From a checkpoint of a small class-conditioned image diffusion model.
Model: 2.94M parameters, 32-pixel images, arch unet, norm groupnorm, activation gelu, widths [48, 96, 144].
Training: 13700 steps, batches of 64.
Data: trained on photos of plants, animals and fungi (iNaturalist), 77898 training examples, 11.3 epochs.
Rows from block 3 of a small class-conditioned image diffusion model, named by matrix and row number. Rows with one number belong to one channel. Each number is 128 + 24 x the weight over its row's rms, rounded and kept within 0 to 255. All counts start at 0. After the name is the row's rms in percent of the matrix's.
After each channel's rows are labels from the 100 images, of 14976 (inputs lightly noised), where the channel reaches its highest value: "strongest on" is what is common among them; "patch colour" is the nearest of a few named colours to the mean colour under the peak. Only what is clearly more common there than usual is listed. The data: photos of plants, animals and fungi (iNaturalist).
# convs0: first 3x3 conv (model.enc.1.0.convs.0.weight, 96x96x3x3, each kernel summed), inputs 0-95
# convs1: second 3x3 conv (model.enc.1.0.convs.1.weight, 96x96x3x3, transposed, each kernel summed), outputs 0-95

convs0.12 107 [ 93 182 138 185 137  92 129 120 101 115 105 123 129 126 131 126 136 139 102  74 106  71 176  88 127 132 127  83  95 128 115 138 127 154 121 108 128 134 152 125 121 141 117  87 116 131 128 111 158 140 134 136 100 149  81 128 166 154 154 119 110 145 158 151 170 124 121 118  92 128 212  73 151 147 119 135 123 147 128 147 129 128 143 129 135 126 131 135 125 135 122 138 125 101 132 127]
convs1.12 142 [129 103 130 141 142 155 126 153  91 117 131 129 120 120 119 117 125 129 102 118 140 163 109 135 116 115 104  89 120 135 102 140 137 113  96 154 108  89 129 122 134 155 146 157 194 121 158 121 123 126 148 123 128 131 188 120 104 110 147 183 197 141 105 159 121 164 151 111 167 133  65  40 129 107 122 128 142 143 130 111 126 100 127 136 120 123 114 128 111 144 119 133 133 113 147 137]
strongest on: class Aves; order Charadriiformes
patch colour: white; pink

convs0.41 118 [123 116 126  83 126 139 142 124 110 148 130 120 125 108 121 127 103 145 139 130 132 128 182  64 127 120 134 131 161 141 143 108 125 159 111 153 118 102 124 107 120 115 139 125 126  89 174 181 119 112 156 129  43 139  73 156 126 125 114  85 114 141  78 153 111 172 156 128 166 121  76 130 100 136 128 135 138 127 148 110 133 144 138 136 101 143 134 112 132 139 147 137 101  88 125 135]
convs1.41 114 [143  99 138 130 114  91 133 112 138 132 131 102 148 102 112  90 165 131 119 153 130  88 127  89 111 150 157 133 101 142 177 120  89 114 111 155 138 184 132 138 122 110 112 136  76 158 127 121 140 137 137 146  88 134  78 140 170 146 171  95 160 114 132 141 123 114 150 121  94 127 132 107 129 158 143 116 119  86 136 152 145 171 102 150 115 120 115 116  77 108 150 117 145  84  97 132]
strongest on: phylum Arthropoda; class Insecta
patch colour: black

convs0.42 092 [138 149 139 146 121 127 117 144 129 129 127 138 169 135 123 141 149 138 120 123 134 134  80 137 115 137 121 115  63 132 128 107 119 117 115 157 111 114 137 140 111 110 109 137 114 120 114 127 133 128 134  91 128 172 130 124 120 148 159 138 144 132  96 135 131  83 110 117 143 108 134 126  38 141  58 153 101 109  98 113 118 133 137 131 166  90 135 154 130  50 104  99 143 120 133  72]
convs1.42 097 [108  91 119 188 132 133 119 145 152 135 116 120 163 119 166 114 153 132 192 108 116 103 118 112 126 158 103 124 100 120 112 123 137 128  97 126 158 107 132 140 154 128 166 145 142  92 165 137 135 152 151 150 118 112 106 102 159 132 108 129 130 122 138 131  99 120 112 109 134 126 148 102  39 129  78 113  99 116 137 117 110 104 122  96 120 172 147 142 160 180 102 135 118 107 125 123]
strongest on: order Charadriiformes
patch colour: grey

convs0.87 131 [164 129  72 110 107 150 124  94 143 148 113 115 116 128  89  99 143 186 161 134 130 155 101 124 148  79  93 139 143 123 146 102 124 138 138 123 120  94 150 139 153 130 140 121 100 136 124 126 153 134 157 110 126 140  96 182 116  86 106 118 160 140 121 137 154  83 158  92 118 104 113  94 121 150 157  89 122 147 151 119 185 112 144 138 153 121  97 122 118 154 115 154 118 102  95 128]
convs1.87 072 [ 76 174 140 170 104 165 103 146 119 111 116 141 124 159 147 156 108 108 151 121 130 100 170 136 127 149 131 120  97 149 109 149  92 153 150 114 141 118 133  88 134 117 145 157 124  86 167 107 136 167 153 188 139 108 152 108 125 135 117 153 152 147 136 160 143 164 117 136 149 146 155 129 157  83 102 129 148 168 142 147 124 143 144 148 107 118 175 121 149 113 113 137 163 133 157 110]
strongest on: phylum Arthropoda; class Insecta
patch colour: white

convs0.50 101 [111  88 109  97 114 109 115 129 140 106 150 100 120 132 116 116 150 114 117 116 127 126  50 133 130 150 103 133 123 151 120  64 164 104  88  97 121 155 153 115 108 137 128 156 121 180  82 170 165 133 111 110 107 112  91 148 122 116 156  86 136 154 154 112 114  95 150 149 136 133 105 171 125 131  95 142 128 133 132 161 142 135 170 144 151 136 108 149 118 124 106 115 170 125 132 120]
convs1.50 103 [ 57 138 110 158 167  97 110 123 143 117 144 117 108 119 147 135  98 132 153 118 136 131 152 143 135 126 122 163 156 102 177  92  64 167 123 112 116 131 103 112 137 111 117 138  86 151 139  90 149 115 139 134 121 138 117 127 159  96 103 199 152 163 150 148 116  99 132 135 138 135 127  93 127 124 158 112 126 112  99 100 133 150  71 119 130 141 126 116 150 124 147 114 128  98 119  98]
strongest on: kingdom Plantae; order Pinales; class Pinopsida; family: Pinaceae
patch colour: grey

convs0.35 109 [134 128 119 148 130 107 138 131 114 163 142 148 147 104 178  76 116 196 152 105 141 146 120 103 100 140 164 116 116 129 100 137 131 127  91 132 140 119 162 134 136 130 158 131 150 129 123 147 104 116 102 125 138 127 108 190 134 122  95 126 115 106 126 120 144 127 150 122 109 148 123 125 102 104 131 160  74 169 132 138 203 121 164 121 127 145 139 138 125 144 131 202 101 119 105 125]
convs1.35 094 [116 139 166 166 140 124 146 103 183 155 136 130  93 165 100 202 112 126 127 174 142  82 155 151 128 162  97 162 147 116 172 145 132 115 156 111 144 122 102 153 131 144  67 131 115 154 158 107 171 128 132 148 129 123 144 108 101 133 134 158 146 142 138 154 114 152 106 123 136 108 144 129 132 148 117 103 162  93 110 115 114 162 108 115 146 121 140 150 139 116 115 147 126 138 131  87]
strongest on: phylum Arthropoda; class Insecta; order Coleoptera; family: Coccinellidae
patch colour: brown

convs0.71 065 [156 143 137 136 140 129 147 172 125 108 142 121 119  82 150  92 121 104 124 164 135 139 174  87 130 173 147 139 130  88  92 101 105 133 114 115 122 114 105 104 125 139 118 170 141 115 136 135  99 117  94 149 120 113 126 199 161 123 124 125 110 105 111 137 122 148 155 119 107 130 101 143 131  75 134 172  97 131 154 127 184 130 130 153 102 164 110 135 114 182 147 127 105 108 104 116]
convs1.71 112 [132 154 120 111 138 118 170 129 152 115 133 125  71 158  72 160 153 116 114 129 137 169 122 136 132 153 108 124 108 133 166 107 111 139 136 131 136 184 147 131  79 153 131 128 135 162 167 115 118 119 118 120  98 117 153 140 104 101 136  95 137 151 157 115  98 128  91 133 155 110 123 159 115 147 139 113 123  62  68 150 137 133 108 115 107 147 108 113 143  92 119 122 149 153 156  88]
strongest on: phylum Arthropoda; class Insecta; order Lepidoptera
patch colour: pink

convs0.83 089 [100  98 123 105 220 124 121 123 122 132 123 121 123 141 132 100 155 153 120 134 124 130 129 131  83 127 114 152 144 119 119 124 107 131 129 141 135 148 140  83 134 145 131 132 112 141 123 123 137 136 109 153 139 132 138 115 128 110 115 109 131 125 128 148 132 129  90 255 110 100 128 118 130 118 108 115 117 145 148 133 120 121 139 126 126 116 130 117 129 144  97 168 109 144 137 116]
convs1.83 102 [157 137 161 117 125 103 133 130  97 123 155 130 107 150 112 134 151 118 145 147 179 120 133 110 168 115 121 137  80 141 152 188 130 162 126 116 138 174 130  86 160 108 105 155  89 146 144 125 139 104 130 117 125  94 134 119 109 154 131 152 100 137 134  85 118  98 100 210 109 149 103 116 132 112 108 119 137 138 113 100 102 136 134 158 118 103 127 175 121  89 128 127  88 114 147 125]
strongest on: phylum Arthropoda; class Insecta; order Lepidoptera
patch colour: pink