From a checkpoint of a small class-conditioned image diffusion model.
Model: 2.94M parameters, 32-pixel images, arch unet, activation gelu.
Data: trained on photos of plants, animals and fungi (iNaturalist), 11.3 epochs.
Rows from block 12 of a small class-conditioned image diffusion model, named by matrix and row number. Rows with one number belong to one channel. Each number is 128 + 32 x the weight over its row's rms, rounded and kept within 0 to 255. All counts start at 0. Numbers have three digits each. After the name is the row's rms in percent of the matrix's.
After each channel's rows are labels from the 100 images, of 14976 (inputs lightly noised), where the channel reaches its highest value: "top examples" is what is common among them; "colour at peak" is the nearest of a few named colours to the mean colour under the peak. Only what is clearly more common there than usual is listed. The data: photos of plants, animals and fungi (iNaturalist).
# convs0: first 3x3 conv (model.decb.0.2.convs.0.weight, 96x96x3x3, each kernel summed), inputs 0-95
# convs1: second 3x3 conv (model.decb.0.2.convs.1.weight, 96x96x3x3, transposed, each kernel summed), outputs 0-95

convs0.40 110:137097110139139081123135108123149147127133140095122164133070126116165129121161088109135071180136078151122114141170098134135185155114131089088116124118101194147102133186068130137054157131134139117116103117141107130083158134147187128116000208118141115107132157083163118132101063129125134120
convs1.40 107:166146095126126158123116105165111117138113183134142108114173137113103131142102183134144194131144135161189110103068117120147110118189161174137102178171129095185147138139187171116185106130118116120099157131171113106111127131139116138187217006102107128112105130150109154154119158137091090139
top examples: phylum Chordata; class Aves; order Anseriformes; family: Anatidae
colour at peak: black

convs0.80 123:143073093157111192092162170130171171154144163104151177115115198130120162126168149151151116098059101143173154170157141140157133128121135125188142164181168106129120191151136125169151146122133165169186128113094161159098165140118121130159128141108154214109144172097148137136087181115141126191
convs1.80 095:181166097156085188141143135146169066162166172135139106123073135093066146156137090194149147137162080114099165155118092140109170146105161150091147139133121122141096099119132108200120057137088138138093126131113142097119093223085151125164166115121155166147174150109071128140138158111149131094
top examples: class Aves; order Passeriformes
colour at peak: black

convs0.67 114:129132122152107127129134108117134143129133098160113149138118105148108080106123123135092139066064065113010142131151100100144164156165134085102135133112177215159170104118072122073120130139105137146068123079145103072150167132139146082129111091123128112086132101137117196179179104137121139080
convs1.67 135:073164156154092062114107149074114131119196104061144126132127113117148152128077086087073126169138112107105173117144114094059123125113177174130106111161117076118098111073148144110072126085137060058110108109123141148108123113063171138148116121116090097111110103087132104072173149134145140129
top examples: phylum Arthropoda; class Insecta
colour at peak: brown

convs0.12 082:128103099133161176076104158145092092113130150119142150163108127141081134106082117122144154094166105118110124130128161141077141140167091172091131110131088121139161094031153110104192168111128121168152159081083115167187142187136015081132153150144119113098124125166097169117138174091134146137
convs1.12 095:165081204133074113110160117162116115114127091122135097136090094122143149157100159167110120126073134167050047163152085169156075138103141083121144152101124122080081138124103124098157161137098107150141075128137157096063097084127149085071163103157125143100116124069108085110074140110105131117
top examples: phylum Arthropoda; class Insecta; order Lepidoptera
colour at peak: pink

convs0.58 086:124107091127162100140118091117111128127093113177170083233139088172114102100098151117121178032137057097073122116124100107088103086086123110116116094104127131097157133172106079160168156086095123138103135129136114058156064131140121124136114127141101090142121119111115091105104189134091154097
convs1.58 088:135169108107143182208113139159102101129105149114115133152167138102124091138152131099113160162168074112175084174199150138140163129088175141105133109117152087085113099155158118091137124121122163076076125162084141108145068057180030136100121135167164091133143169159127166145136127132151143115
top examples: phylum Arthropoda; class Insecta; order Odonata
colour at peak: brown; black

convs0.77 082:141086149143154160167109140124150162136122136132185137135084175056182150107120130144146059043139175176199124140085106162133111137149086135171145100122091047172138085095165114129145139082104115167130119176136151133140135137189109182117119156089121119108120139159109085156140169136120117071
convs1.77 086:133168112181112063117137126161098112149119119114073100079127074173118094100073117160087171197078056141113133186141147144113205095106186132127085121140146125067058092150083147138147113143125117151114157116058101121098154136097131118124143083137134165162096162135151139125101092131107146117
top examples: class Aves; phylum Chordata; order Passeriformes
colour at peak: brown

convs0.26 099:143151161112139121119144200105112132133162102060135090156111090140149103171128128156073028129098084113116114157133046108126097134094150156157152137130183125110159166134149113123123086175113124094153111154121145117136115134087121204154165119230154161141125140124089102088143158077127095095
convs1.26 102:154092116188127165115174156193156085164116166058131127094132126130127151075123139163159147152112140149118155186149062149115112174158139160086166217143140102143108119101063099135170132142165156112128088111148135098075122096073148140192151099123120114098162177142105159128089098147109134169
top examples: phylum Chordata; class Aves; order Passeriformes
colour at peak: cyan

convs0.57 077:138178114108131139183132135101175084134122102176176125101156112076154154086083145130158120072183097119173142135117117113091111142093121120139135122109142129136087069162164104127190110123117119138117140122166119076148110111205164189209197165108141072146149156124084124077096136127179153160
convs1.57 099:132142114097108141117111120124184141109177146128100159121136115111113232097142076136102096183086096164106128108128123083104106089152153077176092099106066100157156130123144135087113081133127129123072163140123136126091147133189131153196097118155184100087089134089104144059121101103164181088
top examples: phylum Arthropoda; class Insecta
colour at peak: white

convs0.86 092:116170142109120231128144142150144149120107142188165096076164144174139112095111135127082116072102108155087138124098212108145145125101121137090142113154163047118130116053171095107093161138108120180133149139131091137127167123142069135163155071117086134139130116134036129137125147108132109115
convs1.86 127:105068157134069048092128102158155095109134132059120103137075137159106147193137181132160128107114115163092139152130074162159119117149133091131113103092089151074067192149111143106135110131129080132118119141143118100096043080111056128123134094088105141157113143104071129093127132154151156145
top examples: phylum Arthropoda; class Insecta; order Lepidoptera
colour at peak: yellow; green

convs0.37 094:124130191139142146114132090189152088128133152166160184124119133108112128058100154149151095121094095145091138134171161130133111073112141052052144141116125171107100065133138137118063119114105151130082153113139120121119088146193168166213156125153085144190127155137109129133064116108125082126
convs1.37 125:143129102168200141173095101150138108096107076103067102109110087110143147134133143136119108118091125109103114066165155119140217177151172086141068146097138117145156063147172136080169122100155163181117133108122152096167188158108105128132114113118130107118149060095071137105076123104099161160
top examples: class Aves; order Charadriiformes; order: Anseriformes; family: Anatidae
colour at peak: pink; white

convs0.2 076:143143121131124166166123145128101135146127096166069133171157124158154161143131090132133170043195119142119140120085172135082210180147131092158155103132146087212081096145136077123133130078091147175160093117151156166088124135128116149092141113156155148153164119128152157210116156174155135116
convs1.2 121:143151161159128124162093054087101109183134098140078105136110193084098109159075132132153140150121107076104128146146144105087157101129154172086140098144158143145064091146127153202105143127109114114164074119143116155111175145126132113118171144118078225199132152135101100159101153115157149177
top examples: phylum Chordata; class Aves; order Passeriformes
colour at peak: black

convs0.54 102:113122098128153087137080158126130195133120117094096093089119102080104122213148216102100185129111133121156102083111066150091099058143116105149115108159155108154079148126119072095087124152170123133093156119186125147121139127116126123059149078114090133101124103152109099202097112145113110155
convs1.54 146:083098163122104067116201169160165123124122083088103080126102075131116125145148121182223117150155105137210096150122120187154136185153199191107106106153143126109138126134134163129145112083084130138178092163136147103136067096148112134141142118098123143169106156112147132111111128134094073126
top examples: phylum Arthropoda; class Insecta
colour at peak: green

convs0.71 158:140166163185079129120162143090085167130138125145070139117109137173118188123126139135128134174088085179137120117177086130137138083120157097168136164141092195160098070108078164172140097146136119098164119126176106185116216116131155106127129091142120052125134103119139109140196127086158101114
convs1.71 060:168047088120135157126163142153167107183123145098141104111086148129137187098146103196157100092133097196139177194069122156135114112097098164135204163159108080120098142119121091129146121109113209131146120121069163133160124173118118106108096115114156165121169158103096119089083132136123151101
top examples: phylum Arthropoda; class Insecta; order Coleoptera
colour at peak: brown

convs0.4 100:134166162104171080120124135140118110156097131172055118112108177152145116081136127148109120144059048153153127122131155124123185167124152171144132166163087176140128119125156146093066115137135163157070095145142141110106174125056142062103100150104129187137143138114153101121155096066064082145
convs1.4 073:148036083182131192091098087159147075161088154093125066124124121124058181127108134165160131113133094166150144129065089187101132111131108127084187145173132130112132134087138110156117148119100155160191149083134155104105120113171100129120100113124082152131160123097133134087098131117060148107
top examples: phylum Chordata; class Aves; order Anseriformes; family: Anatidae
colour at peak: brown

convs0.30 108:135063121093133062149098106097117105129091107087093127136128099134149086167148121133089119126102152152113123113115078149055159139156202140123123119116148137091157145070130105178112095061095149077157130137129142171140087120065204112110121094118079158169122164123160165154202094165142139163
convs1.30 062:166097107136139140129163107122130107192091113121128078130093187124123170085137113212165117091165118167101169174087132126125132112072078151160196135148106137133093106105109120123126139102108222167161105142066145123147170173155120096111080122120173155151127154104136108097080145134144163060
top examples: phylum Arthropoda; class Insecta
colour at peak: black