A small class-conditioned image diffusion model, trained from scratch: 77898 training examples.
Rows from block 12 of a small class-conditioned image diffusion model, named by matrix and row number. Rows with one number belong to one channel. Each number is 128 + 32 x the weight over its row's rms, rounded and kept within 0 to 255. All counts start at 0. Numbers have three digits each.
After each channel's rows are labels from the 100 images, of 14976 (inputs lightly noised), where the channel reaches its highest value: "peak at" is the part of the image that holds the peak. Only what is clearly more common there than usual is listed. The data: photos of plants, animals and fungi (iNaturalist).
# convs0: first 3x3 conv (model.decb.0.2.convs.0.weight, 96x96x3x3, each kernel summed), inputs 0-95
# convs1: second 3x3 conv (model.decb.0.2.convs.1.weight, 96x96x3x3, transposed, each kernel summed), outputs 0-95

convs0.8:102085149116175122160166056080119105104171124089149101099127112170118141171120076123081069154170118136129142142144140135176050136165081128178119139079142130148141116162121058121136125105129105106121161100120125137114086124135100192136081097129106104105108090107022095156080140145121116180
convs1.8:108117167157088161127147106157214149046110134135142161128162133141120092055170119094130186143052117076144138159157101159104092141161118150151139185154162105129101117092094140086121134164127105058175132112126096135125162106108169148133151111138080081142101189100081109143120125109154076105
peak at: bottom right

convs0.95:137115156155154140119212076148119147140094127057098119150121142124107137090091128139152139163086140186090126141143161127119116112165144135137111073102145242171150142103129130092180131085095139105123113092063157153092123153123143167143101146119127083138135137129051155101109058083093103083
convs1.95:125161154151074115130139139106125123180137130091137169149163083132142128135124107120162134162101125154123194182175130133123115033116123147108112131176098118162110142054136125217188149198096123103118138149139148120155155182121127082088158126163100114160180185117173118130107157172119083086
peak at: centre

convs0.11:126132130136133139144116055130139111152166128149153117117122124093136127105134160133136089051120101143212124156142184149142205125113125200188132181140158103125073087196135094137118120122165114119167099106139129116149167146031138119105171136095125197133134148141095121159127151070123090171
convs1.11:089126139135123152146085087058049092127070150116096138132127181106113114153079136138144101132115140109121137146080116124096132135100189123129156105130091122165151053099106138159062114115108088130142095171155132167110085128135143167061124094090088216139116152077163167145165189149138123145
peak at: centre

convs0.66:128136129117143066168126113053098216126066125075084139113102122119115129123089160121110152068126065115026137137153138137095154124149116099142130084108138196131128098113109132113145162131122122158115081079105126119052074167189153123142090144144117103140134123171136166133107090103104098108
convs1.66:083121150177088110153170159056063112160163166141106119122120142130103192124116109120105129147083120122076120080166124110134179141102156123124107112109127104153169074076094104098087136142095101099184115105183163103114248086062182133091122123142141125114143100118143137113140156136136133140
peak at: centre

convs0.9:139151095100127096171113126120150130129117119027165050057117130103127170128154199129123146166111157122112089121093172121163178137120132100133113149134129080118088106251126123092120114118088137127099133127214111125143128152121148115153141125108116098091146128107075131098167096143087143087
convs1.9:117110159117125062100107149161160111155128072132096147162107086127101118116122119157150074135086096167160112173145057141121130119127169144130103120164075131048137195087135170090133142126140138105074130152061164136141059135142116118150142045099119105105132147073115117109101174090195131149
peak at: bottom left; bottom right

convs0.84:127111116146109121106144122137131082114154152151141145093094145152162102140154129138116128100210120118110118117116162118140149086096096114068113095111082068093078086170186122070091127174147117168155120106147087119154096090152122052144126081142071099122118141123188199172043132084114153117
convs1.84:165121118078088110094063113107091163129078073165114106131119051125101133090141122078147138136087101158145167099114141130119136054162091096150114091115024154096122185123134161116137124138149109113092159093078084093138090133137087062104145140080093172125124151074145115135136123126141106103
peak at: top right

convs0.1:137043092120167127150148069083162083119068092138122156146130121099113127113160175115141109086163178122154106142079158133112067173203143138132120154118107161099100092162121123164103091117132117169120185113179124156073090121176146113147119172108154056132123102133099093121054134110130133087
convs1.1:079103153068181178162118185157183089129166054115079104106090143094117101148169123098081099057153151084166151107142121127087161136122123163130106072112082111127111108141123137144173094126139185114132141139097155156151044114156119123164119117092155111097148138134104113097099090074176129149
peak at: middle right; bottom right