{
  "conditioning": "class",
  "objective": "epsilon",
  "targets": ["class"],
  "num_classes": 15,
  "hidden_act": "gelu",
  "blocks_per_level": 3,
  "scale_shift_norm": true,
  "muon_scale": "spectral",
  "learning_rate": 0.025,
  "adamw_lr_other_params": 0.00094
}
Rows from block 11 of a small class-conditioned image diffusion model, named by matrix and row number. Rows with one number belong to one channel. Each number is 128 + 24 x the weight over its row's rms, rounded and kept within 0 to 255. All counts start at 0. Numbers have three digits each.
Before each channel's rows are labels from the 100 images, of 14976 (inputs lightly noised), where the channel reaches its highest value: "top examples" is what is common among them. Only what is clearly more common there than usual is listed. The data: photos of plants, animals and fungi (iNaturalist). In brackets: how many of the 100.
# convs0: first 3x3 conv (model.decb.0.1.convs.0.weight, 96x96x3x3, each kernel summed), inputs 0-95
# convs1: second 3x3 conv (model.decb.0.1.convs.1.weight, 96x96x3x3, transposed, each kernel summed), outputs 0-95

top examples: class Aves (84)
convs0.48:125175097138103125118103116138115100138106128070095108146152121166117110163124119132109068151092123132086117137106112117150139117122115095145144116140121154110103156129119088101134146158089118113106134069078133107092124118165143124067128098115132091109132128102133135149113137083121122111
convs1.48:124194128159101118179151143116122099108166152158129135142122147110119115113164091108109110169153181097132093142138134107165117158159138101163100150111125090132109104123133085115100127116095116103149161140091118164146111119111109124147143132138124106119100126071151103159109106122123123130

top examples: phylum Arthropoda (99); class Insecta (97); order Diptera (28); family: Syrphidae (27)
convs0.31:113124134136170120109143119102121098107135144120123103120094106144149156132162116096140147123170190110096120125108108126109119177066125110176109110119142133113142157132095109145155133151132106156131145143119115115154098118077100087119095068102114122120112135115156136134097126119089128177
convs1.31:102131135140142139110096095136145102113120132125138171122142147147155108108108181113148125096091062118184130127136125110163189126180155129136140155122127148142153062141153174102125149124126103110145132108161132129128127131159146160154152154117100125131144134134081140101152131117124135105

top examples: phylum Arthropoda (66); class Insecta (65); order Lepidoptera (33)
convs0.56:146112119127124089093116147201121115130131133101160065147098120146144137126101095154124104111065128116107138105122093148095165134125141166109127121137122099092138053123145148109125105106127133144141109173112150093091126133152138123134107115142126148130107123103150119122093130146124091109
convs1.56:113108114144115156065116145105088110099108166156133131152140161122093160104152159107132161134157136125101097107114054140097156133122113133136126145132102149125124112108121183112108134103145103128095091128095167132133130119106153136104140108124112106146116090127117166094135162094089126136

top examples: phylum Chordata (95); class Aves (87)
convs0.34:134097073148118128159135132129141092141153130109112104108147151174096144153103125137114084102142039125201144119119121110152126119129130118156139136128125139114111107124107137104131091116139140096120137119106135128113160112097146136159099149098115128162126125195136174128153112115110138145
convs1.34:168151133091117162150135121151130174117117122135151124173150126084118142108146155110140132196133140139071104112135129131140129148142119113122155144115140037131145116088095131135151117112149151144123145131110139145156130111167150093099131149092119144164145105091086122120127114122134102121

top examples: phylum Arthropoda (89); class Insecta (87); order Lepidoptera (35)
convs0.46:132073116125118111096125158135134097125128127169105129116106149185127111122143102137114125130129163125130123124151108139183142125155096129068118156138123107131151110096140076133134188143139122130130117123161127127138161106199078144135120134136162155110115119134137159113107153127159171098
convs1.46:120125154099088117118113083127147149149113086088163121123133097098112128128134118144128118111134126138134125119119147147107112103113153117200111134119114133134103180135112141114176102109129110159106154147089113128133075080087133113106151093117130071142101105137124111112142101119095079127

top examples: phylum Arthropoda (65); class Insecta (62)
convs0.88:114176125136108134149125099085108136124099121126147099131144108157140101060111087129120133088125117141146104144133116134167108171078172123121131119101128178095148133094089138125138161097132125147108156178150106149113113112121127153112111153141124079161118133129117136108132173105147107146
convs1.88:162095129158145084136151181168081132129131151112119182130129124134131146146109144107088116168101099142145148142177163108121138106146115129119115105121140077146114122124102099129121113190154135130116141117126110144141148114153108103137169082141116101124089128149120090173134109120144144151

top examples: class Aves (84); order Passeriformes (71)
convs0.7:124127095127110120136118100153153129136143148136151091137142102076120129096139137126105144128141134143048143138154120152118140123077162128113141116143162125181088097106149129110112193122133127108099107145084117092139120124118082143127112121164126093185119134130138137140130145114097136087
convs1.7:118101159125108131135115175146123092139103088102080163102147105135123114162098107110127086129116129143196127125082131147128113171155138129126133152137129141078141172108121118157123088127135089134133130092118089143109086141149135112108161172093132118102132139131118136142172104143146107133

top examples: phylum Arthropoda (63)
convs0.22:131133160118169142124116141119105134127140127106120074170107145156144135109110117133132092107168176135147115108112120102126132161143170154134129131114100117119170125109116130178129112154133130148114139127075126105155103141021077136148097114128145124090122109133136129148138128145118149134
convs1.22:109135163148146128151098124147073105107099098145103148106173144108135145086121166109122154119104131118130140132150161119128147131128122144151162152163164103148110049166114135105110160116122133130127139140194149154116143128210142121149114104115119120140148129131105134130120112108137122112

top examples: phylum Arthropoda (94); class Insecta (93); order Diptera (31); family: Syrphidae (31)
convs0.52:120133090156110153134126130110153116112119133137132160124122127084138107168157142131135127112115151129155116126110134134107115109108141109087121119134075104127158119125170066133111133127118109126132142184158087091125111126164154064086157116141112122153113115152182163134112102116157101174
convs1.52:134139127090170111121105059134111118138145116137128103100129097141122125125115101105123066157142122168125158130143153169141150100110086116169132124114106131122123184151133142143115157114149141133112159091102071141161118128153103132116131151120117147114149134104145089129173137163105116086

top examples: phylum Arthropoda (82); class Insecta (78)
convs0.92:143139127100105113091096156152141131133073104157122113127082162122149130098153167131143111094133130108111128133118105112109104120078134147173133125129111149061103136145087164145136102149161104143130088157123134104125161134171147146082124115164149142110133131133108139076110128111113102140
convs1.92:132107106146131150057161146135161139154105137117147111113133093115118107145144100092083125136147109184125138108096116155117122124100130112087091152133162088130078152108117110121154152092150104143131145132093119117091088118083132155152148110130084114120118141125173129127142153100137125133

top examples: phylum Arthropoda (67); class Insecta (64); order Lepidoptera (35)
convs0.95:154114126140137133139128138130112063121146137094136150154168087117119094088150141117098131134141118115138168121140119118097132112213144120069113118129055140156141107115140119124130128116098131132131162129111118111146115152168081118137184129117115121125090132142113089145117106122116137111
convs1.95:133124119088150150123160173100120176155126144131093132094086127092173118155095136110079079116164129149134078128127142131123120161103136125109105118162123127135105124149105113173158138135128166171140140147132125154096107140143134136146086112147112124093143097127134145084115141153095150105

top examples: phylum Arthropoda (68); class Insecta (67)
convs0.53:114113085115144103150128146153114118114119092134130086122102081059118119140113110137116101129140131124130132116130115121085159106138108119132112128108124124129209104099147135116146085082134124092114144115099144112129121125154195110109147105165131146106102121133194122138102151143130127111
convs1.53:144147125118166183087106115109092130114109156172152167136142126163122136110135127083126158137152139106126151094149168132128133114143103109126132110152138164124148123124121159152096156122145115142104144084091106144146163135107092130132142215143104155131110115117135144094163108101123137152

top examples: phylum Arthropoda (66)
convs0.66:131119123138138112187093146115145109124128099088108136100129115132129123125122137131103091106134158142180126139101121126175098133152122158123132137112126111113137164125119090146099095100101128096160134119134134156129101126108146125141132165103138138102132145153086175187077110101188087102
convs1.66:122084126145079159102124128139150196158153117149156137121132130120101171076081117156130151167101089128121095101141097124122162110111125117153115136119146153139117083126155178107119145138162143149102105107101116115121145138098157109134142115102145133152144158125107150093143137142104163135

top examples: kingdom Plantae (100); phylum Tracheophyta (100); class Magnoliopsida (66); class Liliopsida (26)
convs0.9:120129144116116168098119139142113090103152149155149169129155125234130127124133108109143112083141133162135111110122149146115108127119135127109122103141142094145095146112113125103137135120112108158145115164138098137144139120141056134131094128099112091134107120195133155119115158136138124141
convs1.9:130128148127069104149089114110124173109121106089113089126116124104081124176113187161136136118110116121095112087143111152163151118138107108140137131091110123100096118129133128123100146127108111117115103145126143095100111099141131147143144084082080138104122125091098121139147123129104103084

top examples: phylum Arthropoda (88); class Insecta (87); order Lepidoptera (54)
convs0.30:128161137095153094077132133108104130126111111123121099166127100184139167115110131122153155186148158119084122128108147123123128135102168138115116144102158146119124104127133141142114152111104134184147153112120131102156093109161168123138123135152138108168122137157164168136131136150136142062
convs1.30:128113135138154247143097125120135109133122160173137156103160138106129146123142149143132155111131118139150129174143126102175126125133079164154151127113114111158174125134118170115126132155170158124122126120114109101158132141141141108121112132107130170154124127105096109110106116126123108135

top examples: phylum Arthropoda (82); class Insecta (81)
convs0.89:148112125138099125089116158127098191124107104126113112088112093128167101101121139141142055081133212084127136130071112110123165116121121131109143152109139139124148141115065149136115088118138132152109119149131141157125113132126128131140131121120102131120135103108152113141118128117153139111
convs1.89:151141145122139131162167088142113071168143136092124118149110120124096128084126114094099155162107099139132160137158147130108111116082141138113091119135112147154108104094158118151093157130116106119112145170114114129124121092112103088096147092157173130101134147145138118151106087122141105161

top examples: phylum Arthropoda (83); class Insecta (82); order Lepidoptera (38)
convs0.83:120146174107140130125129164129120129119145129166154118122116105217138170067119095118154083098123140112152110131120167099154162127153145134070129131124140116108127124074171114114137156122118122151126101121151101109140117114154064138137109128102112131150145136139121129135105133140146109133
convs1.83:142137141138066086106111143145111106118120101058098123143128117101091138089125163120105152108099121141135153147137087137135158118133122125144148126105107135148105157120119155128158140133137093123153119151132146131128118089109121165143181080151093088138101110165107166138113164138102110096